{
  "train_examples": 36250,
  "horizontal_flip": true,
  "loss": "l1",
  "momentum": 0.95,
  "grad_clip": 0.5,
  "weight_decay": 0.009
}
Rows from block 3 of a small image colorization model, named by matrix and row number. Rows with one number belong to one channel. Each number is 128 + 32 x the weight over its row's rms, rounded and kept within 0 to 255. All counts start at 0.
After each channel's rows are labels from the 100 images, of 14976, where the channel reaches its highest value: "top examples" is what is common among them; "peak on" is the class under the peak. Only what is clearly more common there than usual is listed. The data: Sentinel-2 satellite tiles (TerraMesh).
# convs0: first 3x3 conv (model.blocks.3.convs.0.weight, 80x80x3x3, each kernel summed), inputs 0-79
# convs1: second 3x3 conv (model.blocks.3.convs.1.weight, 80x80x3x3, transposed, each kernel summed), outputs 0-79

convs0.22 [136 136 108 135 106 113  76 174  93  98 103 116 158 155  96 131  95 170 120  98 122 140 111 117 103 105 159 131 174 120 157  87 130 159 136 150 139 104 103 142  82 166 148 166 133 133  72  97 131 108 131  81 112 133 127 126 107 124 102  86 181 101 103 103  64  80  71  64 198 151 180 124 198  96  72 130 121 108  87 180]
convs1.22 [124 105 174 115 178 136 146 148 105 176 177 158  64 126 147 145 139  79 166 150  92 179 181 117 161 129 134 108  99  55  86 133 151 173 123 120 167 173 163  91 113 104  77  56  86 137 147 163 128 121 152 139 131 144 150  89 120 124 155 121 118 162  86 184 144 146 162 139  88 121  59 113 104 178 144 141 118 146 133 103]
top examples: snow or ice; main land cover: snow or ice
peak on: snow or ice

convs0.73 [150 126 128 127 113 111 210  89  80  67 119 126 133 108 110 122 166 136  96 105 104 128 130 171 149 102  99 139  88  84 107 136 116 103 122  88  39 127 179 110 174 116 115 136 111  97  68 130  59 155  92 116 177 105 137  98 113 132 139 162 117 164 179  59 153 128 179 133 106  98  84 113 121 126 113 159 187 116  97 131]
convs1.73 [126 124 124  93  82 105 142 127  88 148 149  93 105 132 110  97 115 113 119 117 126 126  72 168 133 153 145 127 161  92  88  83 103  95 162  91 164 106 107 103 144 157  99 123 119 151 210  59 101 101 160 151  66 182 123 118 105 106 113 107 192 108 127 178 104  76 144 108 117 125 213 116 106 115 121 110  65  90 108 175]
top examples: flooded vegetation
peak on: water

convs0.62 [ 96 134 102 128 110 135  60 160 124 131 139  91 105  96 124 139 104 153 133  69 121  79 145 177 114 111 220 122 123 167 111 101 129 119 115 100 180 117 103 124 119 126 100 129 104 132 121 123 150 110 117 101 186  89 128  99 213 131 169 110 165 136 130  77 168  38 127  95  77 112 128  89 100  82 134 171  94 153 125  92]
convs1.62 [123  92 134 177 152 161 145 138  91 105 126 188 135 151 148 127 137 125 160 134 113 165  92 119 103 125  58  70 160 101 114 108 118 166 139 128  64  73 129 193 164 109 117 144 123  99 144 153 109 113 126 130 110 173 112 117  79 130  53 128  59  95 159 164 120 205 151 155 156  95 153 178 166 112 116 121 175  99 153 149]
top examples: snow or ice; main land cover: snow or ice
peak on: snow or ice

convs0.55 [111  97 110 134 130 137 149 127 104  60 126 104 117 125  70 154 138 123 140  88 126 131 119 200 103 103 129 158 138 151 120 145 131 201 120  78  56 122  90 116 159 153  91 127 136 105  92 102 126 149  83  84 140 140 115 105 208 169 100 128 125 172 130  75 187 124 106 146  82  58  63 101 128 143 104 166 151 112 116  98]
convs1.55 [164 126 126 138  67 118 139 108 154 136 162 147 123 137  82  76 118 182 158 100 124 119 132 158 102 118 131  90 124 133 107 179  87  69 133 120 102  83  94  96 166 127 120 123 133 103 212 185  96  81 107 153 136  98 130 159  26 113 145 138 118 143 180 137 135  87 191  92  95 102 176 100  93 132 141 115 141 126 121 164]
top examples: snow or ice; main land cover: built area
peak on: built area

convs0.29 [135 159 133 137 116 149 173 139 137 103  69 101 121  91 140  97 129 115 135 122 107 136  97 136  77 130 136  86 172 135 106 140 173 111 119 121  78 129  68 180 122 127 103 141 194 120  91 136 105 121  68  65 150 127 113 115 109 100 122 176 141  77 113 101 162 160 107  49  70 137 215 116 153 168 100 157  79 152 102 135]
convs1.29 [115 130 174 100 119 104 127 144  99 176 119 117  77 151 108 160 105 107 159  90 160  96 126 151 141  85  84 185  79  78 116 126  85 193 113  66 150 137 186 157 127 115  99  89  83 131 178 116 168 122 167 138 100 146 172 125 110 136  93 118  99 163 121 163 119  93 104 183 142  84  97 147 115  97 157 140 202 107 170 110]
top examples: snow or ice; main land cover: snow or ice
peak on: snow or ice

convs0.68 [136 166 128 101 123 138 142  99 129 151 151 140  92 137 129 139  71 179 136  87  81 175 101 142  54 121 110  88 155  94  92 113  47  95 115  31 180  89 102  98 128 106 145 120 124  87 165 133  80 129 121 154 151 104 156  85 105 175 126 129 140 188 137 130  83 106 124  87 114  68  94 108 132 100 124 115 123 157 109 142]
convs1.68 [138 102  78 173 160 102 124  71 119 115 150 118 153 109 150 127 128 125 162 132 140  28 132 135 108 188 149 113  81 110 147 125 170 166 144 183  96  91 142 101 154 133  97 137 138 125 145 100 120 211  90 120 102 105 119 141 138  91 126 115 151 149 160  26 128  96  85 158 144 142 157 155 105 137  90  85 188 148 120 135]
top examples: snow or ice; main land cover: snow or ice
peak on: snow or ice

convs0.35 [115 147 108 117 126 160 110  76 112 141 171  83  92 134 124 172 133 128 145 120 132 138 183 103  83 137 138 130 118 112  86 203  93  57  98 119 134  84 233 113 111 113  95 147  97  82 102 161 106 107  86  91  57 160 128 127 120 113 109 137 121 127 158 127 122  67 106 117 148 151 111 183  62 132 155 167 134 134 130 157]
convs1.35 [165 115 126 140 120 108 146 109 141  80  72 125 120 102 132  78 147 101 101 147 104 124 127  98 114 107 112 137 108  40 173 177 107 176 144 160  79 120 111  89 127  81 168 112 129  55  87 104 135 140  78  80 135 125  86 122  85 161 147 171  94  94  96  91 123 139  83 108 127  51 111 146 153 114 100  60 117 155 128 127]
top examples: crops; main land cover: crops
peak on: crops

convs0.57 [ 76 155 121  72 135 114  98  98  98 124  67 147  80 121  72 119 104 148 149 126 124  87  77 142  85 129 106 104 110 100  83  98 156 184 152  93  85 203 122 109 152 103 116  61 140 133  90 131  92 116 127  99 136 122 115  99 128 138  88 156  92  67  80 165 118 164 162 114 139 101 109 177  64 128 129 135 155 176 153 122]
convs1.57 [158 138 162 182  89 177  75 113 172 141 113 108 107 138 107 182 147  56 111 198 139 175 112  98 105 103 150 167 144  96 111 133  63 122 108 170 139  55 109 168 112  97 123 160 106 159 138 150 145 116  88 113 130 133 108 171 140 143  97 100 133 176 188 112 165  73  91 159 119 126 169 108 150 104 132  84 160 125 113 143]
top examples: built area; snow or ice; main land cover: built area
peak on: built area

convs0.33 [ 96 107 102 119 192 148  55 134 163 134  98 165 143  93  95 131 182 144 132 193  85 130 111  94  49 138 131 136 177  75 146 142 126 148 132 146 145  76 103 145 151 206 159 154 139  93 147 152 117  97 121 116  76 135  86 111 100  91 112  88 169 150 106 137 149 137 108 133  76 182 147 125 111  92 132 105 179 120 100 107]
convs1.33 [143 144 153 112 132  85 143 151 129 113 241 143 134 111  83 139  78 117 104  78 128 158 152 116 166 144 112 123 144 126 115 116 189 134 143 148  99 177 179  75  72 130  70  58 132 139 111 109 124  95 165 193  95 118 115  77 135 136 114 111  89 114 112 159 105 125 133 127 144 115  89 181 149 165 102 167  68 129 121 116]
top examples: snow or ice; main land cover: snow or ice
peak on: snow or ice

convs0.25 [ 90 130 138 152 102 112 119 165 206 139 120 137 119 146  88 102 100  98 149  84 109 155 121  94  96 140  63 186 160 202  79 146 179 159  97 172 170  86 126  79 117 156 185 106 182  86 126 124 120 108 150 172  93 146 160 116 162  91 134 111 118 113 162 100 139  90 127  97 169 144  94 133 100 139 129 177 101 100 103 105]
convs1.25 [154 125  92  86 144 126 115  57 107 108 110  90 147  64  82  64 113 146 123 140 113 100  60 161 162 111 129  89 184 126 107 132 140  90 161 117 140 179 132  89 155 135 161 147 164 152 141 119 135 109 102  94  85 120  44 114  78 151 125 109 150 112 136 136 102 199  55 140  95 114 153 168 117 129 124 139 103  96 157 100]
top examples: snow or ice; main land cover: snow or ice
peak on: snow or ice

convs0.56 [150  89 100 117  97 124 116  83 130 121 159 172  68  93  54 151 142 124 124 119 159 115 132 151 134 122 126 146 134  82 165 203 118  68  94 131  87 118 131 114 103  95 172 133 150  94 130 129 145  92  83  82  88 135  86 113 126 141 110  96 138 127 127 217 116 110 102 150 113 100  42 101 107 201 150 137 128 124  81 145]
convs1.56 [114 115 139 139  82 117 125 167 127 107 115 118  90  90  80 127 153 154 126  88 157 133 132  19  89 114 107 116 110  62 157 104  78 128 145  90 147  60  79 117 155 156 107 125 126 113  73 105 136 103 169  70 100 117 108 125  75 139 162 162 106 120  93  64 128 113  88 114 158 183 159 146 130  76  90 122 129 120 145 134]
top examples: snow or ice; main land cover: snow or ice; flooded vegetation
peak on: snow or ice

convs0.28 [111  95 184 143 120 143 122  76 192  95  98 134 125 174 120 108 101  88 109  87 123 144  94 117 193 130  86 102 123 115 108 143 126  93 181 149 110 153 110 162 121 100 107 129 122 115 142 238 143 143  88  79  96 160  97 168  91  90 154 138 108 174 204 104 105  93 139 139 119 117 161 108  88 104 138 110 132 139 172  93]
convs1.28 [ 67  89 150 114  83 131 110 101 124 122 142 122 154 118  85  95 133 103 108 132 193 129 109 161 148 115 135 149 130 221 142 127 160 198 129 167  98  88 116 183 120 126 171 103 109 107 149  52 124 106  75  99 126  50 132 141 153 102  60 137 136 139 181 135 126 130  85  97 126 107 173 132  93  95 127 104  93 103 130 120]
top examples: clouds; main land cover: trees
peak on: clouds

convs0.52 [ 77  88 128 139 140 136 131  91 120 118 120 115 132 125 165 114 113 161 119  91 107 139 115  74 140 112 184 170  36 183 112  63  93 125 108 107 107 149 156 142 145 159 167 189 145 131 131 125 183 163 140 164 139 166  77 194 114  95 157 129 164 151 107 128  78 144  88 131 116 133  93 141 147  96 169  96 148 169 114 196]
convs1.52 [150 120 111 103 176 141 133 181  88 122 118 133  92 100 125 111 106  86  91  96 159 116 161 155 151  70  72  68 169 156 131 152 194 145 160  77  95 128 119  99  96  85 127 159 129 115  89 125 126  92 119 156 141 112 101  56 118 172 105 146 178  92 111  87 115 121 132 106 132 167 144 145  72  90  67 112  63 130 135  94]
top examples: snow or ice; main land cover: snow or ice
peak on: snow or ice

convs0.27 [131 111 113 109 105 102  75 138 192 132 145 168 127 104  99 102 111 133  95  83 128 123  89 143 117  65  82 143 128 114 133  83 142 174  97  97  92  94 168  55  95 204 144 185 108 195 114 106 144 112 170 188 103 105 166 115  95 120 114 112  89 121 124 137 134 164 156 122 120 174 151 122  98  83 111 122 150 169  74 123]
convs1.27 [124  86 136 145  91 169  88  86 133  72 138 117 159 139   0 147  91  76 169 183 113 107 114  95 131 122 151 137 132 171 150 113 149  92 126 124 121 196 102 126 121  79 146 168 171  97 159 102  91 118 107 114 176  57 162 163 185  88 127 160 131 151 136 127 143 102  92 146 140 116 133 127 115 133 134 121 138 115 133 111]
top examples: snow or ice; main land cover: snow or ice
peak on: snow or ice

convs0.30 [118  92 210 105 158 107  80  82 114 115 110 120 166 185  94 111 105  70 108 107 220 156 112 171 167 116  80  93  95 147 115 130  92 130 157 152  80 106  80 112 107 124 112 107 124 180 110 144 119 125  74  88  88  98 101 174 105  96 141 108 130 173 168 162 129 102 134 124  98 122 162 111  88 103 125 106 150 125 155  93]
convs1.30 [ 98  84  95 152 130 112 115 100 111 101 115 112 108 168 111 113 149  75 172 135 145 115 195 141 164 138 160 115 125 222  81 101 160 162 158 115 137 110 107 166 192 163 118 116 122 127 138 198 177 140 116 175 155  33 165 143 160 117 101 139 160 101 140  78 117 100  93 134  91 172 172 108 122 123 116 123 109 111 126 125]
top examples: clouds; main land cover: clouds
peak on: clouds