Rows from block 2, named by matrix and row number. Rows with one number belong to one channel. Each number is 500 + 25 x the weight over its row's rms, rounded and kept within 0 to 999. All counts start at 0. Numbers have three digits each. After the name is the row's rms in percent of the matrix's.
# convs0: first 3x3 conv (model.blocks.2.convs.0.weight, 80x80x3x3), inputs 45-49, a 3x3 kernel for each
# convs1: second 3x3 conv (model.blocks.2.convs.1.weight, 80x80x3x3, transposed), outputs 45-49, a 3x3 kernel for each
convs0.0 098:460438506468483448472410623485488476478476481484504480484500511496511499498496485497484492517499537531465531495484491492501484504491504
convs0.1 105:481489525513470460506502525500484472509491487488473469499519491514521496500501496536481442524497454541541533525505487500496490498514497
convs0.2 108:515477470539517492545537517516497488507494491491487496470473485484492495507486490473493541471461465455481473504497480486491480502499510
convs0.3 098:463467493473499500472491484517496535506498525485471506490509515481515504497500488557529497492482515509458465510495478494498477505492506
convs0.4 118:508560519469523535441440459508503512496485518491477488509489485511511487492543522537481463583533500481559573505494498518519505512506502
convs0.5 099:512484463532500478489502489503492524487482497492478497492484466483472474473469477463467493462468509476466508544501498527497505508489507
convs0.6 109:500523575483449390454502580476505488499506480477488490533525502516491543524503525480483484510477489507466462490478486486488489498500511
convs0.7 096:460459474434475467488448470499493476497503484483503515492480491518514521515494510546487475515529503513498537482490495495505493484481483
convs0.8 101:509520485460451541499486473480444448462461445479448441504497495510505486483472492457456477432456464463467495506499491505499489538521500
convs0.9 097:478486489481515549486483478493495511485490521495496503527494470498499492501499498470472462514493476544544548481493498502481491520510507
convs0.10 102:438477467493454438529467426483487495494463469507478456505482476522503507537518512479489551459485542498465488509497494513471482504507502
convs0.11 107:512525522507514503525503475504492507505522497490479475511517484514499466502487466478465453456467459466481491452471516459507508491505527
convs0.12 093:462517458490501454543512477520512509516507516488478522472495497502509486465486481478476475472463498469465530470494485493493504481492496
convs0.13 083:478498471488494472515510571496492487477470487499483493504504495478509510467526498485476463526488459518466435500508504546503498499495502
convs0.14 104:514534505476516476481521492492495493494494499498490495494488482479496491494511496473469498493489500511513488529509483556520501487482479
convs0.15 099:489491481472502528493471520494526509479500501499510512507520479501508483493490474455463443475475469505497478523516504513503511500516510
convs0.16 107:462477564556477388453506567500498511498524513529492526528493463496495500508504466505499476483538469469509487481482494474492480488501501
convs0.17 115:470494529483525540494523533492491480459491479478480488559537528517507503490489526626557502517486447474441451471491494483500505480501499
convs0.18 089:484486507504498519495470485478472487482477476500497505508461502522497498487484481539484532503518549515489491478487482487493489498519510
convs0.19 088:457483459461458462442426472541484468538503482515544507518515495540522516555530530536518484513520538484506541516515516509502502488492495
convs0.20 100:508531525486514504476465515482491489504500477493511501507510487495499477483478480489484463537503484503515490525506494504492493487473507
convs0.21 090:519499492497501463482498480494482479489495465489480465483489518486497502493518509458473477483497497493514518496503507489499496500495481
convs0.22 096:530477478491470486491491520503484496482495477495506518527474497494477522482491503462468496477466448452470467484495503498494491502484479
convs0.23 092:516496460482494536477502506470481493465474478468492469488522492505515500497503491492521531471490488456532494508508499514500522491507506
convs0.24 096:523519509476473472507494491532503474514487491483516508496519508524524515490501502530505497530536495504523521528491519545520519500490498
convs0.25 099:452482487492480432496522491511509482481479465530565516496517479472502478495497497550471438554525494505577488517499485528525522507503486
convs0.26 101:545476475526535558499517566500496516522539506510508486529520500523486492514496541481506560506506532515473492479492495480488511497489493
convs0.27 086:520489498505489496479452478529531485514506464489496500506477498459476513502483493543530466490476513476499520485503487480486487509507507
convs0.28 111:489469477483464485510504490517505501494500486495477494526527493501547489487496472539518504497516523528537549465496488476496488488493493
convs0.29 106:480494536459452505444431475528528516466477518459468491495486483496501487487509488480508518459503534468498492525508483530508505521508500
convs0.30 085:435549456420494486384550493503467476510451495496482508490482470488481465481465476495459541489476508481509521523490515527506518494500485
convs0.31 091:417398469608460482472474530510519499484525513474553522486495462494495471497518505439494487458480486524517503506509515509508505502487495
convs0.32 089:500520466463515457507473493497481493512492499521498516515496516497514551484535530534509479517536492496522482533499522524512493505499492
convs0.33 101:515516548471498499442452432505505483512491511509494505514495499520507496494497484486473435536487500534490534483472477476486510523512529
convs0.34 117:443427446456485578561608577464521540507522472496470469496496492485480540487507544505490476511492501500493511513504511498519519514515503
convs0.35 099:477490546458525540494493550478501522523527516515497504498516493527483481496496479540526473498479480506479461484465512497498492496499482
convs0.36 096:572501496557541497527488457530490490511486494498497511525506503482496508509557548484500535454504477462495482486496527490493513495508505
convs0.37 096:486506466481478454487486496496525530498525531505517518501503490491492519485499527542519501530499481505504501509518510518520492527509489
convs0.38 103:475483468465492495458474511502515502512489495499488496494510514487488503483494508470462504482478499495495522491470459522493448514521502
convs0.39 106:479489513485485513441507530502498508488497508474506494501499515506504509549512537496479431580444435628483447535519488513500478546518502
convs0.40 116:396582692573623509553476410562499488504484475487490552515506513526504501536510504506486472514499496511482472498497482511492490503487496
convs0.41 097:486519499472492477521541489463464469476517511480509521500483513504508532480485514513489457539521471503528477494486490482480487479474474
convs0.42 093:490505502468484511533475510547524486556507496488506493484492483505478488513485481470529518496506498493489515512515522511505502509501490
convs0.43 111:457430491533464490485500499450474494508440465506528504511535573494518507501521510490546540464484492499490486499508508492517511485486509
convs0.44 102:529474471503506440487511490498505492517511500506491489490481499504480487502505512485512518479506523517508539484478478478502503480490499
convs0.45 098:457450484517494474529527476514496500497510513515504514504504519506488486485485516483495487522515519485497488479492494479506515487503518
convs0.46 097:499517479506489484510474548516534485524524494530525503517508513504504515475484501494500473461488463475465478496486482511502555496560524
convs0.47 108:497494405491479592530472417480512483486487501507504497511486511502498490506526527486501491507487500511514475492501499525490506499511502
convs0.48 093:503481455465475543503542530477469481485507537497548515497492562497493521508494545518476516464462453507500463481489486477495500496473470
convs0.49 099:500502520474500545453513557476471463499528487529507490512514504497503499511513525514503512496508502484499484497517524511514535483494502
convs0.50 112:511450445522539466504509524503479464518538488466514504469488477478501499498510515500511519505498471544506464494474479497491492511502496
convs0.51 104:504469467540501462575519466475482503450474491454499482487521520491520509476521504484469477487481449462482469508509523504504510499492497
convs0.52 092:477505539459495566455491558535481445536498467502483487490477488498499497487490499489486540483514502452481513552519503515578498521504506
convs0.53 103:528457495500512573556493455459474467483451500444456466497501514508515513508487492475461506498496492496499478462478480483472484494497492
convs0.54 102:574514508492514494507482481505516504492497475489478486506510501488512490501475492470511497489514488489508464501536514546513526495523518
convs0.55 091:473502533505501507482489497501523504496508490490491493496473480486486503494508516471531529457473476430466509499503507497484515508490513
convs0.56 103:472481490479493484499493499499509519497527513500534503522538541505489502498481486489494499494503527478518525491496501473489503490503506
convs0.57 118:686571469567392433435392463484465448496457555460533506493512497521542495508493494493515553503527523510507519506517529495502507514509513
convs0.58 093:499486520487469482526476510493508480503499490490497481504498481494488492511496482471446482518477499547541528503476509488481498503497501
convs0.59 095:515552564493467500488512466475509539494511537514505514479482493502515487484492474498493510516535508481489495480505513500497499509508504
convs0.60 089:490491481504508497495482458513498476476492480489489506497526533517482497497478471467502497481504530529546529510501491507499496525515527
convs0.61 098:493547499465465452571433554509490479479492482478493509482465463478468467485473472475441442556487500588576523491493502496509494486503481
convs0.62 102:469498449471483476441506478504495488528502486491479480504502493506488514490476485514484449559535465558553520488481488483466489510495501
convs0.63 092:465480500489471500488452513508521494511505482499504492543526514514504502508512509547521490554542490506442441486494487501507504491505524
convs0.64 099:508522506534518475537534517544530556490497515507505500497486480489498513492477473528501490494513481491501485491511482502504501503497496
convs0.65 107:514480472547512590474462476496506497488482498482484486497493475493486469509479511472472508456456483487480476501479478518508510507507522
convs0.66 105:496473482487499517464519538507477474503487536515485496489479499488498523507507482492514541491510480491528464475484499496472498487491500
convs0.67 101:422433461489509496461462548490504462503473426481458433480485486493483486495486490466488500471461499463495495542519506530537505508504503
convs0.68 094:480482474519484483497498494478493493484501493517494482546531494503510481505502489471486503483494489492498481497484508495493513497505518
convs0.69 099:476473490489441478479524596526497493495501520552516478517526495495518486496507475485486499474506466456483491533511496495475481478500500
convs0.70 091:514473496540494468478464458493497512503517522487511525529495495514478475520499504501490494477486506520513551493493497482498484513493489
convs0.71 088:499504518518489502505476465525478473506470481544483478476492504504522514510519525488522557504503514489475535508515509502513509490518514
convs0.72 104:467458520517536554530470419499530536524545491516498498503493483505491471492488483503538517519524528502524508502511508512531512521529499
convs0.73 100:447451508495425469520492478495528500471532503504522512506466474504480487517497494492490495474488482485524511496516469519477497527483499
convs0.74 111:558498481546522442476580460497471495500480484509494506494500494484488487502497482534552555495519565465457480492481472482492482474491493
convs0.75 099:469506456481475518541485465512476483489490487492505503515494491505505492498505503515551482516525475541466476485484507484496490496511521
convs0.76 098:448580456457430490483513477465460443481471450457468452472469480485475469480474467470474464493480477463473486470490507490499507470488496
convs0.77 096:483475498478481507490481448497491511492483507479486508485516518481517525496486488484454457490482467516511513507512503530512484552520506
convs0.78 101:479488491496483496522500501510531492500514496485489475536496501519513490530503506491502520515506504520505516487516527495515504510509518
convs0.79 102:524534488509493481548455481462497514476502491484473497494474518521510538521532506468485454481495487505542524463461455469464479506510499
convs1.0 080:507488548474505530456493508534495516540500524500496509483474480457496505472507522469494467509517492489467477491474442568580551506542519
convs1.1 103:491521537515528519473533527520505468503497479519510473542514457534506448515525542514478437510497463500489502485477495522488506471486459
convs1.2 099:476482485477488497495483486492470476470474477487471477481493459506519501513506504509536521554517494523549523467462441493485540528508518
convs1.3 104:495520531496503518504536543512508505489491502492487498469483492465482513506478502489486492467530532468478488492496507519498471508511501
convs1.4 143:529516554493482547554518577477467486489461486478484534494541503519519506501472485474478524508485441504489469509467480492503476505518482
convs1.5 101:512513501499503503501507510512479483511493500528492497470505509485526515475489498506506530509536537501506535520488479517497524488476547
convs1.6 101:523519498463509521544510498519510498492517528534525513528501466497484486493488476500473508492510494493509502489462486476485494491505510
convs1.7 079:552500538556526503532533523514531546498483545520513567502484472501489477466471479522510489535487452511528473513501480506532526520517527
convs1.8 121:522516564514492544501518551512549557534549517564534501496506497456481519459501541480483482488509494489492477463444468510479472508500486
convs1.9 109:491489513517516533491510512510504502490471480501495490506519516513511511513510516437457443505493481527516507451468496529535509492505494
convs1.10 105:519500512498479490540527537513535502467499487534517508508476478505443456538495494535541509493492536450511482464496477498486542496487462
convs1.11 105:488490487494477470480490471512496488478480465475466483541529465504493456513486465518487520511545525531571540486493506502524565454532571
convs1.12 106:501504487505491490504494494469490484469492501505501501530492479489508505467504545523494508543528503532530494452448486476505514477508532
convs1.13 046:473497482479507481481511474481474457457455485484472499517478481528493516507458491500512526519501567545553535495494490505491520510510508
convs1.14 089:494470481498456473486459468497478491481485505498493483479503529479498522485491492485527490488514507474492494519514522561538532526498485
convs1.15 105:486526532482500512500515524509514544513498510508504523514505500522495514494497491526524512523509516557524500476479481472496474478485500
convs1.16 088:488517492482521487457504499452455486475450454486482479497487482492486491494479498448487493467462462455493447473478462471493511468491477
convs1.17 113:478495493438470503468507489496486504480477496481489506536430449546506482513500473552559497564505492530456507481487487498497483546504529
convs1.18 078:516460466521478469548504476500537526525547495497517490526511487529535527503522523497482487516485493508516509489468496487500516475487516
convs1.19 075:521510505545510506522529505482491499485524533507537517463461480492478472471457448508486508500504490547540505506502491515480503509511527
convs1.20 098:484491491470473486472479480503529521513493494507503505493501497494495493485488513486483492499483524517467514510538538505506488526499476
convs1.21 106:443522553462530538476523540522488511498489550515507554484514497482492494495505500493493484535502517508512505466476476498485504490502467
convs1.22 085:493483497507490482489503504482494508525487511506507509483492499494484521492522512531514519539525505521519481524513504519498531526541566
convs1.23 103:524488521510484533528511542519534502554518467537508516464538521498518528537546529497509508486490468502486471496502481499481469516525535
convs1.24 087:493497486521506497484471498497506510517461487518490463485469487493489491471483505498472450478467447475448438506510488496502467509492457
convs1.25 100:494508538499493518481492545487491501522507521493505536475509516488512519494490494471459471529501473486509452491506503529512528506483489
convs1.26 124:473531466437445472480485463520505525506501484526477498461476498505534519540515512499488500458496468457472515493483492494482510483481542
convs1.27 069:509515514512522522481493514492493497506496520505491493476472477554516519475508489516487532491510541475481481490503498495479480508520518
convs1.28 112:459490503460470522460465533505494536501485512482460506479511477505502455523456468464491529498485521514488488443488473477493484498526535
convs1.29 082:475458461470480477427468484495502534457473484479452531492507504473495489458501510507507497538528524505514509494480507495487505535508503
convs1.30 084:527458463537464532488472469463497495500499537498554557483473479461488506464500500501556518512536532468544513463468475468474493514469503
convs1.31 085:574528560565510492597505511503528489482486474477516527576541488534515472506498467480515503509534487477503509528485486538528523507509529
convs1.32 072:526510504508511482466504477481508545486531523496507504505537519475533537493504521540498511532487528540484481501505502471499548488450507
convs1.33 126:507499525499500509483487480484462497471484522498514522525523523521516511473476492525477478523501486545503447474463493506497557483466515
convs1.34 142:408446390494466435410424397429455482481498531488496442436470485453489503481502482505498476471499512514492477499498513508482486509461526
convs1.35 121:461477498455484525469497512494495492471470510457484517474519487508489490457463495535488466537462494523476482486487476491527526544514530
convs1.36 094:492478481505465485473486471514490485518487483497495462468504564466454522434437488486514524485520535453480489475484508484498551515545570
convs1.37 132:519494501521501485518516492467500489481479487476505487487493508466515500460514497533504478522503477542509459478480485508493474526509508
convs1.38 095:486479532471467521464470491528504478500489485517493484466473489478479483491481482543510509538495520533540509527515492515484493496467506
convs1.39 109:501505493507514512486510523480487505483483505493511522520530527471489498460484486560512467607540439590556492496507489513512507456493502
convs1.40 139:430390370415468408450468435480452469432487420446441490533518529535510479547498482517493478527523511482473504480495495491499521508504490
convs1.41 101:473472506506482487494464494507497524467488522494475530509470517477487501489497492469456478506479488500489469496499483487491508495498521
convs1.42 108:495487484522508503515506496455509492425487473468495518503539530465492505489481500421476490485508514490534507485505486494478466499496512
convs1.43 130:560525548519510507551508496505489518521516500491479538524467484508477494481472483507469503531519448539498499514472514485501481500483498
convs1.44 105:485515491480501506459502515501537542500504504514481495493523502500529491496525524455485507453490515462484491496510522494513506491511508
convs1.45 116:514494508542532496514537527473517502501498480497475476518533480508511485463516499421464483453516508483533521446478482481496542489510520
convs1.46 080:512491504508489521491492498490494480486513506478483517471466481446458468440467447550586526581546501547524490512465451467451532463551548
convs1.47 083:469474525495468476469475455497436485475462500430493501481476493484486520463503506469504465474495491486447490503476490510474469488488481
convs1.48 072:527480474495487480508500454511487506489456479482470480529489488489454477494479459545489509517531511527484500460481504499530549496515534
convs1.49 098:486486514479494512485483480518471511488478500483480518583513500566517489490483473507501503514515530511500498540511501547524526524541513
convs1.50 134:532508573533486512512495530524482509539490493488535550486484478509507513513499506471489520542475493500540501494496477508490505519510509
convs1.51 108:535514498544491466536496469542531557513518561486493495529471505494480521494496528473488508490495516451490483483501478463475488486510522
convs1.52 064:493488502482491519487499536493497480506508483469486474538477483480497527458496505528536484496527501469514506526489509491472477493461497
convs1.53 095:499526493531542488521489505525504513495509571513612538472477486472460471499469450490502483478506502507520508513506490478511508496496545
convs1.54 097:459465505461485489455479476531513489526485492474462474490479500482489498501487508510536527521485530444480508505489448568528550482496465
convs1.55 076:515500484513504491547534491530549519529524519492520498509503510522516513470492538522522547524539549534534552439485485492507509492483549
convs1.56 088:465479506469474504473467503529527524512511511537523541465473504464459519475485526474524511486546498499547503507498491503509492495485503
convs1.57 145:434473437457504407416412410551528467565510475425468469508491473496459497450463511471485523479473495479483494474473485512508471519500510
convs1.58 080:499507519493489508488513514536508523493473482488478475531562522564575522575552527471483456477497491510500480501505506492492508534526537
convs1.59 087:502487519512506515491500503476492469488480503470506476537542533511519490507498487531534488486485502478464485491488485486510485486515523
convs1.60 068:499500484509500501522526519503508488512492489494476490497499466514475487506509502517518493482493485510523503488454469457472483514519505
convs1.61 076:541467485500484478491500481487512485517514482519483497494494486528514491489495519464465448536517485515501479444470492508540533481524489
convs1.62 084:481501518510502511465505518497496501478494493496531516517507486489512479490494453485489521476482475509538480453461492494505478524536492
convs1.63 083:519495503512521521530526538483508501497486462491471462542538510537527549558540545545536536519483489502489503474493473483491514519516512
convs1.64 095:507481483506511488505515469488493490490486484468446541503498492489493489496504484514508478488501480486475500533530521513493495533500502
convs1.65 100:473482492477487496499499492553530523534485515516507520495504495512508480513493446487493474485501486465461505492488496517495500502478517
convs1.66 098:499482538501504521510533482483470486453464511484470486498508507498506493503484503540498490498484537502503500497500472495519524560502515
convs1.67 093:480442475451493508519496507524509486502512514512514499465487529477491525465493535485517513481495531475482491489494497506504493472494472
convs1.68 110:492486530485475531487500519502494495509509488525533513469524493482508474497497474476491462518517502504505517483485484493497485507505482
convs1.69 101:473490521470509494471465472533517472490493489479466481506516475525501479508472465496451520533462519498476521540525521464489520520530536
convs1.70 102:512504511513512487501513507482515492488489493518487483456528513482490506503473485456519507485504522486507502491492487477486517497493535
convs1.71 094:479502501487541529483539515516473493508510520501460497481488492468488497506522475485518514473485515427455522492447470502487501489515537
convs1.72 103:520515485467499465486515510479425477482513497506505472489479486495510502478501499444485490437452501440480505494480489510536532457505492
convs1.73 102:450473484475506485483525500525482532482479515519460503478487489529503516503510506468468515533480521506515505471478493521495493540505488
convs1.74 096:475466462492444426488471466487505499508510543475467510514507547506520519518516499484477465454495493491488498497450458512504517487512496
convs1.75 086:465501480476484501462454521490501518481504464477491453516527496545531483522524497487508523449516526468447504417455510499511536430457488
convs1.76 081:563545552530545534519518499532520521530531507525543485531508510522499508537499487507495512511540508507512515486500493513495498514530498
convs1.77 080:466480501488492513463476491532496518483485486507520480516538517492522533481501513491497493559547515562553517469477462506483492515518495
convs1.78 116:501479473502500482493479466497494499468503524503484513540504457496509484493506512478513472502540479498514490479466479497491507418446528
convs1.79 106:503485493524524486482491485519478501485514515485514509524493508480467524469513515468452490484522535470515500508472507539506519515522528